config = dict(
    dataset='stained colorectal tissue patches (NCT-CRC-HE-100K)',
    hidden_act='squared_relu',
    layer_scale_init=1.0,
    projector_hidden=1024,
    init='kaiming_normal',
    eps=1e-10,
    max_steps=10500,
    batch_size=256,
    epochs=29.7,
    final_lr_fraction=0.1,
    warmup_steps=520,
)
Rows from block 5 of a small self-supervised image encoder, named by matrix and row number. Rows with one number belong to one neuron. Each number is 500 + 50 x the weight over its row's rms, rounded and kept within 0 to 999. All counts start at 0. Numbers have three digits each. After the name is the row's rms in percent of the matrix's.
After each neuron's rows are labels from the 100 images, of 14848, where the neuron reaches its highest value: "patch colour" is the nearest of a few named colours to the mean colour under the peak. Only what is clearly more common there than usual is listed. The data: stained colorectal tissue patches (NCT-CRC-HE-100K).
# fc1: MLP up (model.blocks.5.mlp.fc1.weight, 512x128), inputs 0-127
# fc2: MLP down (model.blocks.5.mlp.fc2.weight, 128x512, transposed), outputs 0-127

fc1.311 096:476520543445489473557486525528437698432454513528539449375475399422555487463528447502517459529465541436534466444588535540479521568494457488585467528565535477468467455544526521502468604484526572523508474485463546574488494521447483462551559501497482524501487481499524511423612401520505483521425457500431497488416439406510478473554576478452517592487496454477407437441482506502579513501419
fc2.311 095:469392481602494483447412516513489462524506438534498478549449550540510538535462533470517468491467468561536460547484451517603454435490565494496485509485546508480503465563433519472565401387368457440438589510501585504454492511516580577489471451416481511498532518505462555508417628443475591498559520571515428620484528546493576487437465474437504437500495543524531512503525441501457559413563
patch colour: brown

fc1.77 103:426499494497546540498444516420553503488499502545498494543499495469498486577502504447283562512513612465463508461460491495597526585531528480480475493438542524597528487392498546512548508410513553503553531541410498501591528555498487560479600489479538558442525517523424414559470473518504523495458473564486460493543415536470428424461504470498505438478406586580500503490572479499495518606559
fc2.77 096:537590422436512430518496427431504604556524553493540452501496502436480485561536528486490556529591375454404495406542486502558501610520481569538519481524583475499483469471484477544471531500528472486560499474517480452582504468567489469521571509459520543430493511592521471519559538453536539436518433457627450479511455435476481615505512505478494470391503632449447558483487444528557491519400
patch colour: grey

fc1.254 091:414504482519382564528464576380508546454494511551456524548478520505412467551454401570450496559484503434503446519582542502541530488419483409551508425575525522508571587471543497473525533520507525444590514557493482541483505457532499469546471457504481440432435578524503521510404548461519545470391417522476500528469477542552500571428481504502595449479491473445435374398488496423463511540456
fc2.254 092:434545513498399527540389461478555445440483535540548563509555443419423513480493534538429536504592505434479535544477501523452485548528450502443493488476599528488579547465534609475575535503579420448435547520485520518517477517501447494468418583510552554436404485500454453544481568521472563451491599530593477533488407553555527527431580524506422488485525435618460481534523556452509440458517
patch colour: white

fc1.200 093:427505477484536551430606541459615529400632540498525445532527577514432444500514404464574519473517519540493483468468495483533575378489565568492570454514541502453475525521449460464484462443515361484541556547415550540440450528485549545505451559450493494534576604470465510535516487500498485526550556533509479503518486603558505461565478420464544436498495543461555453411463577515442511459482
fc2.200 085:606619465489468451541588490516415439537541523461458574561462554514545439494495493435531586494550565570456526459496517500444446597529481571540387376490579546515554571484483549544421518478526520482505427396595522495552446457448451476537435525559580501454487514549495512434491460525553573450535487392509485438550456427536545492448549481502487470501529515496518524565554462531502431466470
patch colour: pink

fc1.409 090:510559512455500472512456514530448524532458445596590422529500372482456555526552495520506541538446499507493490452524617552438550442532486530652499579532615483518451529436538481464388493455484521513488431487447519450541557477510447541527572543510464444515527432477477472483521556519536460547426518391575484471436529426472425509363513499538590485598475512519509466586509517494557509477526
fc2.409 095:531618438575468466501500530542485546474554416460502597517404483519623444399430557492495460445535568416478470561546427580503482516461590502483502409467471454485519490496534515553510490559411487537453494389501479497473615570540503540566498405526506512461477538573475496479574510501577548483499469505535484499494572528484503469484447565539501546394507553433608548535492468545546585493484
patch colour: brown

fc1.336 100:480558564498510504510377588473422455547477473588445589512550453465535531509544458554534526573509465450589499502484517549465544554469415558526510514545560570408540510552487460509562522546507529539391528508609503421504467458554469586487479536463444484535437494489435446486519457475381485528541518515398475469466514528601390535433453564566411465490410542545475489471528466430498492475527
fc2.336 112:502510463523434478541462506605461585543476348452530446503394557573523507467436554499520493507539574521497543630492487570546548465577603512491464413463489483452463553487487572509414464479509488476602498491508521511474506445530519490538448499430441540586507465555494534504464470493549532501548642512468432521524579603497505525461463558513567495470461457524547425502484401515455466504600
patch colour: pink

fc1.263 093:422508550398528502608446573389492495551486606474446477468462376495419592521432521536528342575549436458557514489563435469425520453530529500572540467459500562499496556480546469495470515462575491484530526536499527511507512477517436477439496533532522543464548490460520532459544529481464429553422593567539508484409476519443436521531533580447474507504484548512464591521508473401437487490444
fc2.263 093:529533363533483451496494525601473438506518412434526501499452530590508419523497472556502538565545468574431553596455511462491516445577546508450502436479509447518564512590621531498497413507527468474540470457533541546572481426449464424460397492513525560480537544520464513545394585521476590526483638457530447543543452477512482566444437503554509438534498519546562458532475496492462431470511
patch colour: grey

fc1.178 094:587538425496513411512540454510469549488508498485552556559502520544567512447410552411554510509440554515452487542414579508508572599582519457434480494521436590497528407409501496545395582469484557463565405510606497591427499535452445462435471504512544495550446409502443484542505540539463500425531432508455500480486525512467416568509542467568494495537523485474481432511446517575495572430521
fc2.178 088:552534462460568451498505455497470498608466461546548509595475501559377573460457470508617515488632498573486497547441577420513588514555506526480519449530567557491531510530470494461485461412511498342548514530525493545483423492424479508482469555447560478530499506499478509522410599472464567529528537448443511489560441490553468549490516513474451472568494536565469529474553507553417502365535
patch colour: grey

fc1.64 090:505526442490481524537368519517518525443434388629489494455437557498482465525629469588508503538567506415486397492491493440617521498479480501541529483533605523467514473459542462583570522525457465481538399474435510486483441477547448474594521565488482516443395537500499469515492593490473569497539530466596510562508451500447532515457504450529553415445518535471533534400487472451505433516554
fc2.64 084:553552459519497379639520542462521505547590495465523459507551602462500402551419470550469534498581516557438560483496517588471498501567530583501559436542585468622488502511517495460343409487542471451477548429458442514524481496474445466577448498497523486537499592501501500515492576475487478486521549473555496504452523411450480526474511509432475509547512498543517503492519366423486495484409
patch colour: pink

fc1.309 084:561505434559512419489446476498508498473456588444500492544530593446464520524523533487539560561552408542476564542549468471485560531601507511436518520524489533604544468557556543505442462560481615489575451520397536535580509466486508528497546413463552524515484524480544597594527554510539506437584606513539473498449539418386524541519553438477458550529497539493510560432551400527565449447514
fc2.309 073:505475496470490376559468438467488410517542463448567548576528539509482482576493493446464591523514405552496568559486506452551492536539490596474512524526555582546507534490429488519493492439532607440475444481506492481591425398409550471429498492470590453506546479474415507496450479498442527490579542462519491547521414451522511559447530419464483442495534526485385402395517467493562413544511
patch colour: grey; brown

fc1.405 084:413453535466532450451429482473520460606448481536504442551432506486533490413576528478540531544473579520473476475526522662482530559543471431475452495456496535449539481504551588532455492574489531502492410420485510569519483550529511574501532422504498444582470425579537455450534469465511457488448504457453523533521469358461545476469388541447523533438514463544499423617550466486604518532477
fc2.405 079:516589398436451493549504510498470519529540515461566547600504494463440454530488468477546581492532494458486473470534473473485427537485482560523556423479661533535543517502519589562544414516467444518415439386520490547534546483525468461494482456530516479499435579528428443465475541472459568432553396492559501438515384395541595539434489505456430491457485511543526577538518549519461520494411
patch colour: pink

fc1.307 107:526539536539490599411500472458538530380571516505560468472593527512569590419559430539545473480487423519549435503514536422568496493431341484520539597503498525516429509531455573467513455547485444527488517471535590518508438588481481567465529531506481567554485561437494502584584475495459519582487549465575529569502516444541521437589464492511464529609521520517557430519485577513498502498509
fc2.307 106:572458566574547496453564515481493434426475555439488507550569525460575493480555351522467523435475534495505491472433588444496591549447442460582511561526489462440486572485487531522511504480488480450412496483427611591504451554411479471426430508527439549429494522395435496517520498574510566539521499487467498506498493423514513494537522413498488483632549461565507397494446553542487452535456
patch colour: grey; brown

fc1.164 118:466559500485583463422472439512531468485459488571563417544519497517476526545557570478605486516542446608457618480531498539448443437459484552493540489509548450538494401567438556407475433412497402590496607466465463447506503515502543482452480558501501414557498545509441429453519595460484529592486536514516549491479559426453433421543452574470545497487412527436471538473514458532477543534507
fc2.164 124:521552450473542392537535516521553530517583606505570509510589545545467500524475485483490487468561471483426540503593481490484448503577502615472567454556603473608494436515449439448485436432522460523457517484525460491488474525432524465453537577485532497564511564473480502517564498424467541509560454488493549549373420469468435522533592514404476564477464570565425577526576453490453528450423
patch colour: white

fc1.509 082:587487446547504554415547429417444451472528486550459456512403585450468544495501507504520514584553541628563505430487485501541436586520534452430454554484411584465581595519485571440495529499411538462501458503456424521485523518495544557461486542507521514550506449540503433476480454523503467516488505530608486549467559442485507473490506590558530426555437509476514423511436536466663477509555
fc2.509 077:561504538525479411593532501517414489511604476522447605490490519454565440481433455479431490453505597429577565494495482536566510604450589503544479480477517458551476603433549507514429526505535603540527451521590511539490502437498440456489550483498431487446565531548445576569465469535425510443498482480520482461449488453358541492426513500508529583480536506481526453484451472428506409589508
patch colour: white

fc1.485 103:442495468568428441454478436555555466440545483458422526546470542456498463567501402496485519488438495538471467509515511404578505486509525518463536488545534453550415462540480482504593486596405478565534482495402459482504503524537450521468530456530605405435528540388519512546514542472503561609532503443546586565486393518418573487544492535497509482498600472498471501419467616477501402513461
fc2.485 101:448437526550447578418441534473513458520492414477457457466521414586454509468523545518492427514376436536492516593476537455522549391464548392550485478462503464513532514517470565501559513516426482472526541535489520472507511418510631510535497467531447456534429526464523501558412479545541521545483623491460469525611555568500503445504471501557568451530434580455564459415485535506466491511619
patch colour: pink

fc1.352 075:511500487531561482475538619419506542500574503479493451473507525596521427402470507428488507535563437436428436459500391535509479516419488522453480453555452502595498499433574515545582493585446463522457529392485561551462529503496550465523445437514450485531452536498555507565549408473635489497555469540441521416455455540494501460616465475534534618455585485431486514490488538463501481515526
fc2.352 071:430545536541505578456493504467507502432499530488533535524494443458519524368537413518560525384499534482476417442465490418501542519462564412551548493523491503378520506579584528472540411535439466481499448536393478499441540494474526463502540520494537481514478570425538512585476498534512570543371504501490487561472569497516526473522545483577511592511469430472585415550358493507418493512538
patch colour: brown

fc1.332 114:494592486514456470555532489534518490430476488438437500472495550494483485349536620441497525435480502433549518490580519465509484538508488442485497532498448495449457485501457596386561493565497499476564588489450513456455470561519465502462526549464459462496424440447535606569539441448517653568499449469439464503544503461406555487632536542560521565555544492454561524513539530506545428548479
fc2.332 121:497632513448437496594539602373598516479496473472499547522462503558547485554496560473499505553466509466439518513524577515499437544501532474524547460444586582564434512421547474536453534497431532534573495410512484492520496450546537425570514469496501410510430451527456498454523464536595525423466454503534451400474529503465408454499565484483564445454532608484504524381462481452521460578508
patch colour: grey

fc1.269 091:511497427565485464400496469557483532505551493553520518575444534458416436422506429446449455471493475544545491490463456492478596460528476551463427499479477423540513484566502567396554508539486451412599557487507473594557494521521511591471467486480513515511564494527505506567509455501495574536640522466351572535542471499547474456588544513474448481521563533493541527626512402452482552435482
fc2.269 089:579470515414430578547539551518512528510437491481529503409542455488538529623429545487510480517449519447503482489538531475498510476487578466557552413477502508527385411501488440438441550590463459437529461521613592551442512526550551484563469498568451510527416448525448566432514540605558503454456478570512458394474527508566466529576426493411563444487602532503492495483504500508535466514446
patch colour: grey

fc1.436 105:546595486518441501519518533502468533535505454498482494489473503466566502504571472550448373486469565426471582557524511512446619473447469483609543507560553447463445445486527478472607552543526501457587524531497585518562518578536444469586511509520439413458512399478442557604587504564548551544511445424475505504498483415474492569578552507509574490481429475481510496571454435464530597534493
fc2.436 105:469483460563455436556523564497528384514636514461395545549484538459593419599455432516425563430471476522565525460544484565512508503472475484483442538421491506536507521502489554542580459494486555541383501488497556523509515574423508557470491452504475514443453539466513492543518474453497482470481552510501504551454466414539592483543409500558474584533500433547593422424451570406481437557473
patch colour: brown

fc1.265 119:626413544523559598474513510505425521421456511438472475479490479503516560598501437504542407435431496500544439436521495418497560527379466492582525543529424517439516544491478550455540552524478471568468497463489572475521431554466555527415437575456542515509424489504492487444601442549607536509502493567478519581420471436491512483562463486581503511515458522581550505490408568468532477567487
fc2.265 128:515448532519549479527496496441508483421470556501444513454531489474564488540629360490444521444504500498516463420538517474450565574455388467525444578486476507520489568489508509547629505556523537527442515533503557492556446546479476562412563477537474518430544524407495441514553379542512455535448496498493551449464447441603480464539453432567476461530535442498481417444445574494580447558432
patch colour: grey

fc1.325 077:493596471646476516565538566561483459427555412480482567433579529517563444529448473494494481560472521517541546458522512536419610460545583440540424518521589436552495631507532426575599476465492506567491561481510462577513543452445517481557471451490589481464575536524474537578438458460435436509454496529508501519460531495450414506527519519463542503599538510480533433529476543472488557517522
fc2.325 062:530504531570398464399417483539403443480489427491521445569457469563521500522553438480489590564512552520538530600439530547535478425479455470425503436464585494477530529505532518502513448564511504424425487380490480527548450457447512521515427485504607473463536548517488454514351543468516582526535514495533408525498452553470521581418542494519512531530438478518584490522471579518475464480612
patch colour: grey

fc1.222 101:489441483496443548461516568543459532413499532470508483484486478533511485486578465545558602589489570452514412500517578411470549512421514565513445640542527455464538567555496491506545495503487490442526453481454562480500384541519477438482541506442443511527524546369548437517465547463535535607473523425436470516539434486525568495485470480510500445533494506426546372437423538434540433560419
fc2.222 095:559481446553518493423562522479463539443513574468514546550452515501613445540511366542437523402490553418530458461499543524487545527424468494546456483441546424539463501496535494500468473462444523558399447473494516500553513633485457501549564511579449536428517533502473442512552424540424569469429498469571616453521463395560506503545460435549471540494497471511581442493419441557542500561476
patch colour: grey

fc1.433 097:511409504554577524422481496452464515555533540532524448571538546491457586450559480475574442531449452617503369499543508472603468600469600549502503530542384561457502477482402509479534552495496493435478500392565420499542564490426547444572472611517527511489491484458513507480432521502523489453570502478458431443496532513576496509429479486419501514497482490423476549458547510561510570424533
fc2.433 098:576511594472508512564496578506454528579499448445402521412488451551559540577442528499472503518489456514468488494578476518461485528483524494586554465450528553574499486494414563464411547478411463489570447431600517510446489520484579478579558565553516451530502363512509558430492439586551480428513427444491432411552509418483481539517480497478578461488536519464448574434572441501474523548485
patch colour: brown

fc1.402 084:465457479417540575436556455524477537475512507494500493482496514497504560590395466512472511616497452556500587533569551392409515491591595511461497538519496571508450457526383401547417501522558489555413501551571528396551499536488547522444496499490562429489487367507468504517509488633535510455540487489504517555414548509480489452486562446439466513474553473589556552530501494479514480487450
fc2.402 069:522536517594535565498518548539593480434519443547496549513456513454560361542519443594481484502455598472496494490545481568534513463432529462529566477527494519490472472482562459449456485495546482544572511540398496515555634447529393554513517431544403530464553560525508537511515521578490512565442509496551524560487533542438530479540446531512557527570464409451609431513441395410466500532542
patch colour: brown

fc1.295 132:471422509400506536481478508464501502477518577463382451485521521520526583505481442436586474467491460466459466431512495437549492601417582531508554578475487529429454491492430437506523550557425487444571545433461603458494431594611487588546537552573497501500519562592511511432527544417456507449549496453499564472504532507456492501487515443454449410563543569422432555461452456546524515477509
fc2.295 144:516541490530487513575525562587539435534486433577430519472469511368534388537449434563485489561509565496555508573543451514505578475537557481509410493481491528434455546483568486502436480506611439423539392535525583530504486487514423498512425469553510530488565536511459506488499511523387509543470611498519394501502461464520557556464462501505555461491462422566532430517552416402483447488553
patch colour: pink

fc1.151 096:461458443594465488447485486503512410441575443445573475522473489473476447460441443418405548402439518456586432551492479486453425462489446451530567526494444484487554570511552562501544422511461550455551511531405420393475580441596578582464497498432476447450528475462515558549465538478413502543521474473508490547505487554422477454552512434506555548456561487399473437545481524450458473513472
fc2.151 093:489529461509430474427504576494543448518435413457550499529524431555430544402561571511549544550519573537449534634454579529502544513544574532445483421509515551457507504425456497471517539430448431407527501428509541518473554464479523452480485494526516473527481493448516539485412538426564576502530560483505408511588468589461463469460519475475508443566458524489562441518474556408466499492665
patch colour: pink

fc1.360 087:580538459487555588476551497470519502563519538547480489517515449401504501496439543438498508623505578525463533566575428521563486549513461573548506528459582419396543417509564572495447551493604411510421459605440494439485471492525518497447505527524536511461614472472462455500500386449497539537472479398483426439528442385558508480565496558504562527463467491573474477474505505504514518546483
fc2.360 064:472507509466582426537411507415520548504415527514528517449582565509507532520546474526419549501586396528527446389481552462498447496485541481505525586533483571514460531522537441539511523495502505478498507510528582506511433569435542498448520584438533510521470540439487480535502482423513459431517519582595474451408413454643579504475521490517535414462503497562458532484533449370488416460410
patch colour: brown

fc1.316 118:511483452474494412454499465593460525498549467507378570481437505417519404533466452472462475448572515452488454585524541480514522487482500549519522477501457536466458485508473535520571617511581445464518550461435527481481537528523502442484458483615529578415542578436441616469552573553496487578544476504482422462556364469478559548513512492507557469460528469590567495540578453602463545481495
fc2.316 129:504470534482480525537528537470538492603429474551515446490524550532422556392460488440584504543464506535558520506464573515492480500480402570568530462555484570569441367499442421522444524474435493421473577417556511479433492494480484529519463583565456464540397518513558508456439557438596473464544436461444539490526523420556499528490518446423418464548520549506522551490532429549491549399565
patch colour: pink

fc1.466 106:520545542487484505593567424479439585434469489537491449444522417439552520532408473529499430451488507424477478463565540506533538543452449532566606548480552433470479467515519528438530532553528432531387477454475503421480522572603473500482588506603363451462473502467504436477582539529554488507420391577556515542457537499512485526561504527454477529407426520494502516540425554479516452537479
fc2.466 102:461501507551475539483427415436516470447489524385578499566516531576504486481496567460511555406470533501549515493484584531482442556518413459451532475393503479537530499427529583472581486507417575524411629411482492471540510496477503571476554520473492502456450503508448407511505553558538478553493496478600554506526535452548396469495453515535417569558452509473591541479405583516574531531541
patch colour: brown

fc1.147 082:486482569414515484595539536407518496530412490487500495529557456478547494371527542505572517522519572481477406545526621553438600544511421523498528446576526543505612481390506426432490584528544511402541559541498496548551507461472453489596516568503479506598526500476476482483585513509533490426443438514501555462466562449603475548500557522564482546514444532512468509585503511513536541507463
fc2.147 086:446520401523438408557436485490522457544571434506607505489439636484472461547438472519555546536532491511507536527501543465523405450609566560445499426539602504551530484540508499576425347517495533526427554525504509488515457493530511438497484502472445509475477555571522519564545598454512498477545541521668499553479485463488515549483458507491472473471549584566531549512517462412473467503492
patch colour: brown

fc1.452 110:490558455493442480517420585478537564526435533439451488497484445474516431515472508590402508502524526547442474512492520459600549479471496490516610470524565510405475389401512508526490480496499485588508486605485522549394445584483485432492431551584530553483536505584513410444521582519593456410532538520544489484422478542511509485499429542502491460480406530460598516465492545444479551595499
fc2.452 123:555577506518513395463549443541425485584563550484454554541463475470468543453509519393470444504570479485490482558467407509463493589525578478468514476505495489476518557537471487469524573479555500484609473492511475522536531491503458550471573490553570543396567456463408509473556457471375559595573510439553475475562440555409539539528613490434556547464508504428422520568588532482531505460523
patch colour: grey

fc1.55 094:476460511425486490527540603550548486564510542561488513400396532416453479447480465555570467510504453502405471503562473570492581517554502532441417442447450501594502526520540477419399550492562454528550360521482492620478525465493481437503441501491556571487510520618471469457511450518523465500459588570561488542511472418559556469522425516504578490464527450518530558464491477490510400524469
fc2.55 108:404418552531485481435436483487558445440484507468534489556637572523488511508560513547423534479507425544505545468518483534548454441505539546425529550534560500542544510572509542518565406500489492522419586591426520459539467509596524547428507515381519474578487534421460439540382481415477508561485501513545545576427495558499588475520505472518485490498410495529496501427434511470453469437582
patch colour: brown

fc1.261 086:492472453554449442428487492571485478398556487557570509564498581488428435561488470463569470426525505515469502512516438452494509444554532540412524408617543490481548539616520486408553488437471540494527530502573547549496507534507535521429419473590467440505504485413572538601482596509488528470591546568484534493469468497470532545502476470462518515460474530574501509644469382487439522493535
fc2.261 088:571485407484515509495643653511591503430557494461579538497475519466500475610388463555456494528577522461437498474518518482505410455497536561483508513581538510501495496497533426475499424453509491555479478520549627540460439611474527438578435462457464517573468519520517628450510512556508532413538541569505482462423496525481537531535499451475484430464533508557519531504472468458448488494424
patch colour: grey; brown

fc1.71 130:528559454585433446528529599409502505450459478536537496459502455499483507590461510533424547525480508473374531571458542534494567513494493537532548479449632486593495486457524515537593452511476522485472552447521443435515563423581462416507583595470554447451415391463378473423521556527510486503464471455511520492464505514465471439424609491481533482513416537536453482500483468482512549532572
fc2.71 137:508536574554458512455504540410595470375427515408528481582570451550536590541523503510457595471452473499469564521429572497473532518494497504529460492458592500592506548435516562505587507458497506521424520467484514534530469489516513455419486567538541439485449476421435450500495432524550540465489502557544532428500490532519451449497529429548505440577435556525580453405424550497488418606586
patch colour: grey

fc1.477 088:491529428447488445510637521429432550525505494483484498483534454456510544501470520475457536549557455552479499501404620565437451540534548479442432495415479486497487547522627522491473469537516569552479494561411477471518513560503558566520581500458549604455527471427446495576413503494577474556394525490576514498474535489450487498524419479595571518584591432457502490519525527402547541509451
fc2.477 084:536628558516485410486479447456494455575514543581462558445496525434528576485471568416554517569430464545559457444535431567552458563535496548485532526514494574503532458555378574558539537455495456429560537452547502422503471509546502580504494555478550505459496468526418491406571474472399490528579421434505519543505469521525550445561549518401463455559492512491392498482561518483558538510460
patch colour: pink

fc1.227 126:521520616543488523467432495497505505537478616538494425471564430517480498432526508514474502512464395474565521465457499510458511618469423566510502569525492527401530504517484491521553484536484492489528473589450513472538532566527504520503579526444550488465490511428478469422520515395475482466476452486396534497517429509565571402491501438517482592514390569419369545515467641408467518504487
fc2.227 152:495508563552491483385456395553450477489513532525445495522477409485486552431492539435486479466475464441491490477506389552452486569474468452499537503431469435405553537564484521518574566509535486515552467534398451438542552528567477540482558490503587498413586505454462447548543474445398557617545489476573495489602401530491560499472541543484519579496420525453483510554527602527512568461536
patch colour: grey

fc1.0 098:511449461520548535546508448561487487606570434528572457462488460488435456517400472488523434521509402528537536479557537452507395566532499489504454519439487430442619524522453486532458443433445438545345475542488554552507461531454529489486480526522559523466470479489528396428516537439457437584500518508484496610472581525503450553409524555420448501453536475527502448564492494450422480507394
fc2.0 105:480461516490494475524494495458511474473487573514493490469608431491542569533581316604432576529497446444491472487537572476496547527516442492535474602497522578486518547464573465521551460510566569505410559561413556515524410503451524511457514580476562477504472510449539482495543464513494478503405490445546555564478461474536572516445578447551494499554475432558442453456454525387552411488434
patch colour: brown

fc1.303 099:530601563444541576538400530396411428472492583559524475457499440499532535549493421581496499557533468413518513437492556512440583498483537474499523582558564577515419532484552451508483485465562520464386543508499586484559614457460580478489543484507442480451468508497479472457519394447517428485523572411427489507446528511556410513495532522481557515513487445506503416451452553493520514482414
fc2.303 082:470494523523466523490521464471564549505496419468536499437406500514522506448432581481487366427329529437510492511499506505562494486480540412546545447387462477487446461471500472521471528547470560515584497463447441507447599506515504511538574434475441482501449377531447513534504504565505536543465486547485459529501561581466456417534441493498603473466508595402613422504458495505499536496557
patch colour: grey

fc1.465 109:449421453513431457455424490519469445547505419483415503480433618597431473504561572530615491469491513607525530562448593494499582431579474509507475496572413598505517500458422542494507475542443586505523461478494439402567542430511471489460437457431503413471535555504497490532518577486499532511530544533445473461485555516453533524526491593508504445535534490506474520569488519384464432558531
fc2.465 109:505476543470555486508454575398465605554472560496451498444615460520489590541507463425433506522515463498502468472604591531441575589448497531614525580520474595543434498480433471503450627481569557481508498517535507476465371538453505444509534594492497478538552477474459556491494454518513480467535425483514527428456504419534459497504603450446472467500520485547450563435550547476503487424492
patch colour: white

fc1.469 102:540477564521532447475504523477487490495516466475470498410487492526636474558481418455508509499449448499500508504477516492457516512428461554551541525530530514534575416499433466495529561506488482526495490469539585480470442556547555538451583600505463448404453427534383514394536497524589474460593497428386504482489376417462577438497436426436507457460392572473505494558494558539572460526504
fc2.469 100:476434490617523472467486529471485455436551531446394534530507486532618497554539468473458528428430496524526478424532512516473520524464457546555454595484512490480507601536451560541587544583442561547432498444524531507475501560522517559495643490534500524464542473456482471480522406541579530454466516564475557459503436443537511465591413443597498514534496508424536438433435445469539450616461
patch colour: grey

fc1.19 092:483542498480501441517503435425551449512500407491458579511515468472555524520535510509519576547476505551572472551474495499500447507552608504501526545417492490603505521506481615578399519544469576537537599499465499501550545426501512520440430501454491339520476491598489458470528530585446543530444525371472478531456566448490486439492541594485592492549462494433515544441516541512566431562555
fc2.19 089:587442363451500472499485463540406579546604472483490562519429532427503488577423469487526547498603580483572472426495484446555406517487515484504514431480568480549463511507563537577484495490523547494461441463500552499459457441488500492508579497495523561478549484548471532523504562530450429468544495497542508420528555428480519576485479517548477522375640507476542488572467428617499532490415
patch colour: white

fc1.80 110:561487501481514423496470518491481552553506529473475447485490636456486465545443480502593456551473558507478437418562438512510466574470614642442428477556435436590513515543427459519417469457410520606500551532530542469517479560454518582466524490618481518485542538537515510472485484520506394509526485474522505447476504474599512435512368561462443433546482519463567492492510434543511490448485
fc2.80 111:523562505557506478602568559535503450469499555483533567618503614546550459505462405489563564400499575528550511487446559485469481560512457604455452476496528544601506428491430482468468464454482465436418537413588503516503480497392519529504479564552412512467511530513529508476489482527520521459541500430524556455471520425564518529510555385486389450609614487499493517489477461525501511497471
patch colour: brown

fc1.115 079:520522593534478502524489446432494474542510517537446507498536466336583468470427497431479535520508424551460516459519460523480496541591404547377385497507459551565490512383468459533513496568546572493505480543480600558532460506521480516482469499518605454523516461522629494509548512469435454513507513526606550497483470406559536480410438484527376455544548491474467531548505503437500501546492
fc2.115 062:426427470530458502496433542543463518563417452432537535459561560532444562489444489428476493528595451530524542525498505479528563470580577532416584505546509533528546485496509426473559432445538587463496512502472486602470502485504475557425546540415512579560477439605462483566502541497426536491557519453531565529404520490465587608473578514542478468512478619524461611533503529559503474437475
patch colour: pink

fc1.163 073:504555551557469533466497375659474483530420517461471464509496495549455528381503542567518589509578509556571552571502402505478516513548559512454414444520376532427478498528490555483500546439492490553502520471498433533527419425534520456578536500572497515471462497516425461503428523472505547547502539536543457504551594458526513525423518444470527488538447545499477470559503359506455609480485
fc2.163 058:535476506537463585477473400436423514521401523540483468459546380544389513476516510409516484433438437503552484585450469568513563504586479527498496473520524519429617512447470569557525565440489493479483518389494483539538454478478440546521528452423548483473534449532480562493479543555440457479592501418470525553608550518498491549489442507614506486547463469399494472535461478614472535507481
patch colour: brown

fc1.276 080:488562490497571545401441392449512529631501507420497558388452483528499535499495415412465524527484523479524480498514504487480613568542484512534445553533494484462463496465546537481505608540467599518482477505473540493517457565549490538490413576473514517488532421476524548452490456609452489472512550396460547468512454484428432512412549496581485532466452494526603516441507511582616590478532
fc2.276 078:495451461556461610530455509536479431487580494507432479561529420570467573503405491548524524497569444484539539462467480511408443541530441512608526479566477396514569472559467406453573496633435470480442454518536529442482545514566551518521489519578587598549500502458556491540500517453489539456466486497496493500465468461551537490562546523529503571431527484490529567490504613456382492526401
patch colour: brown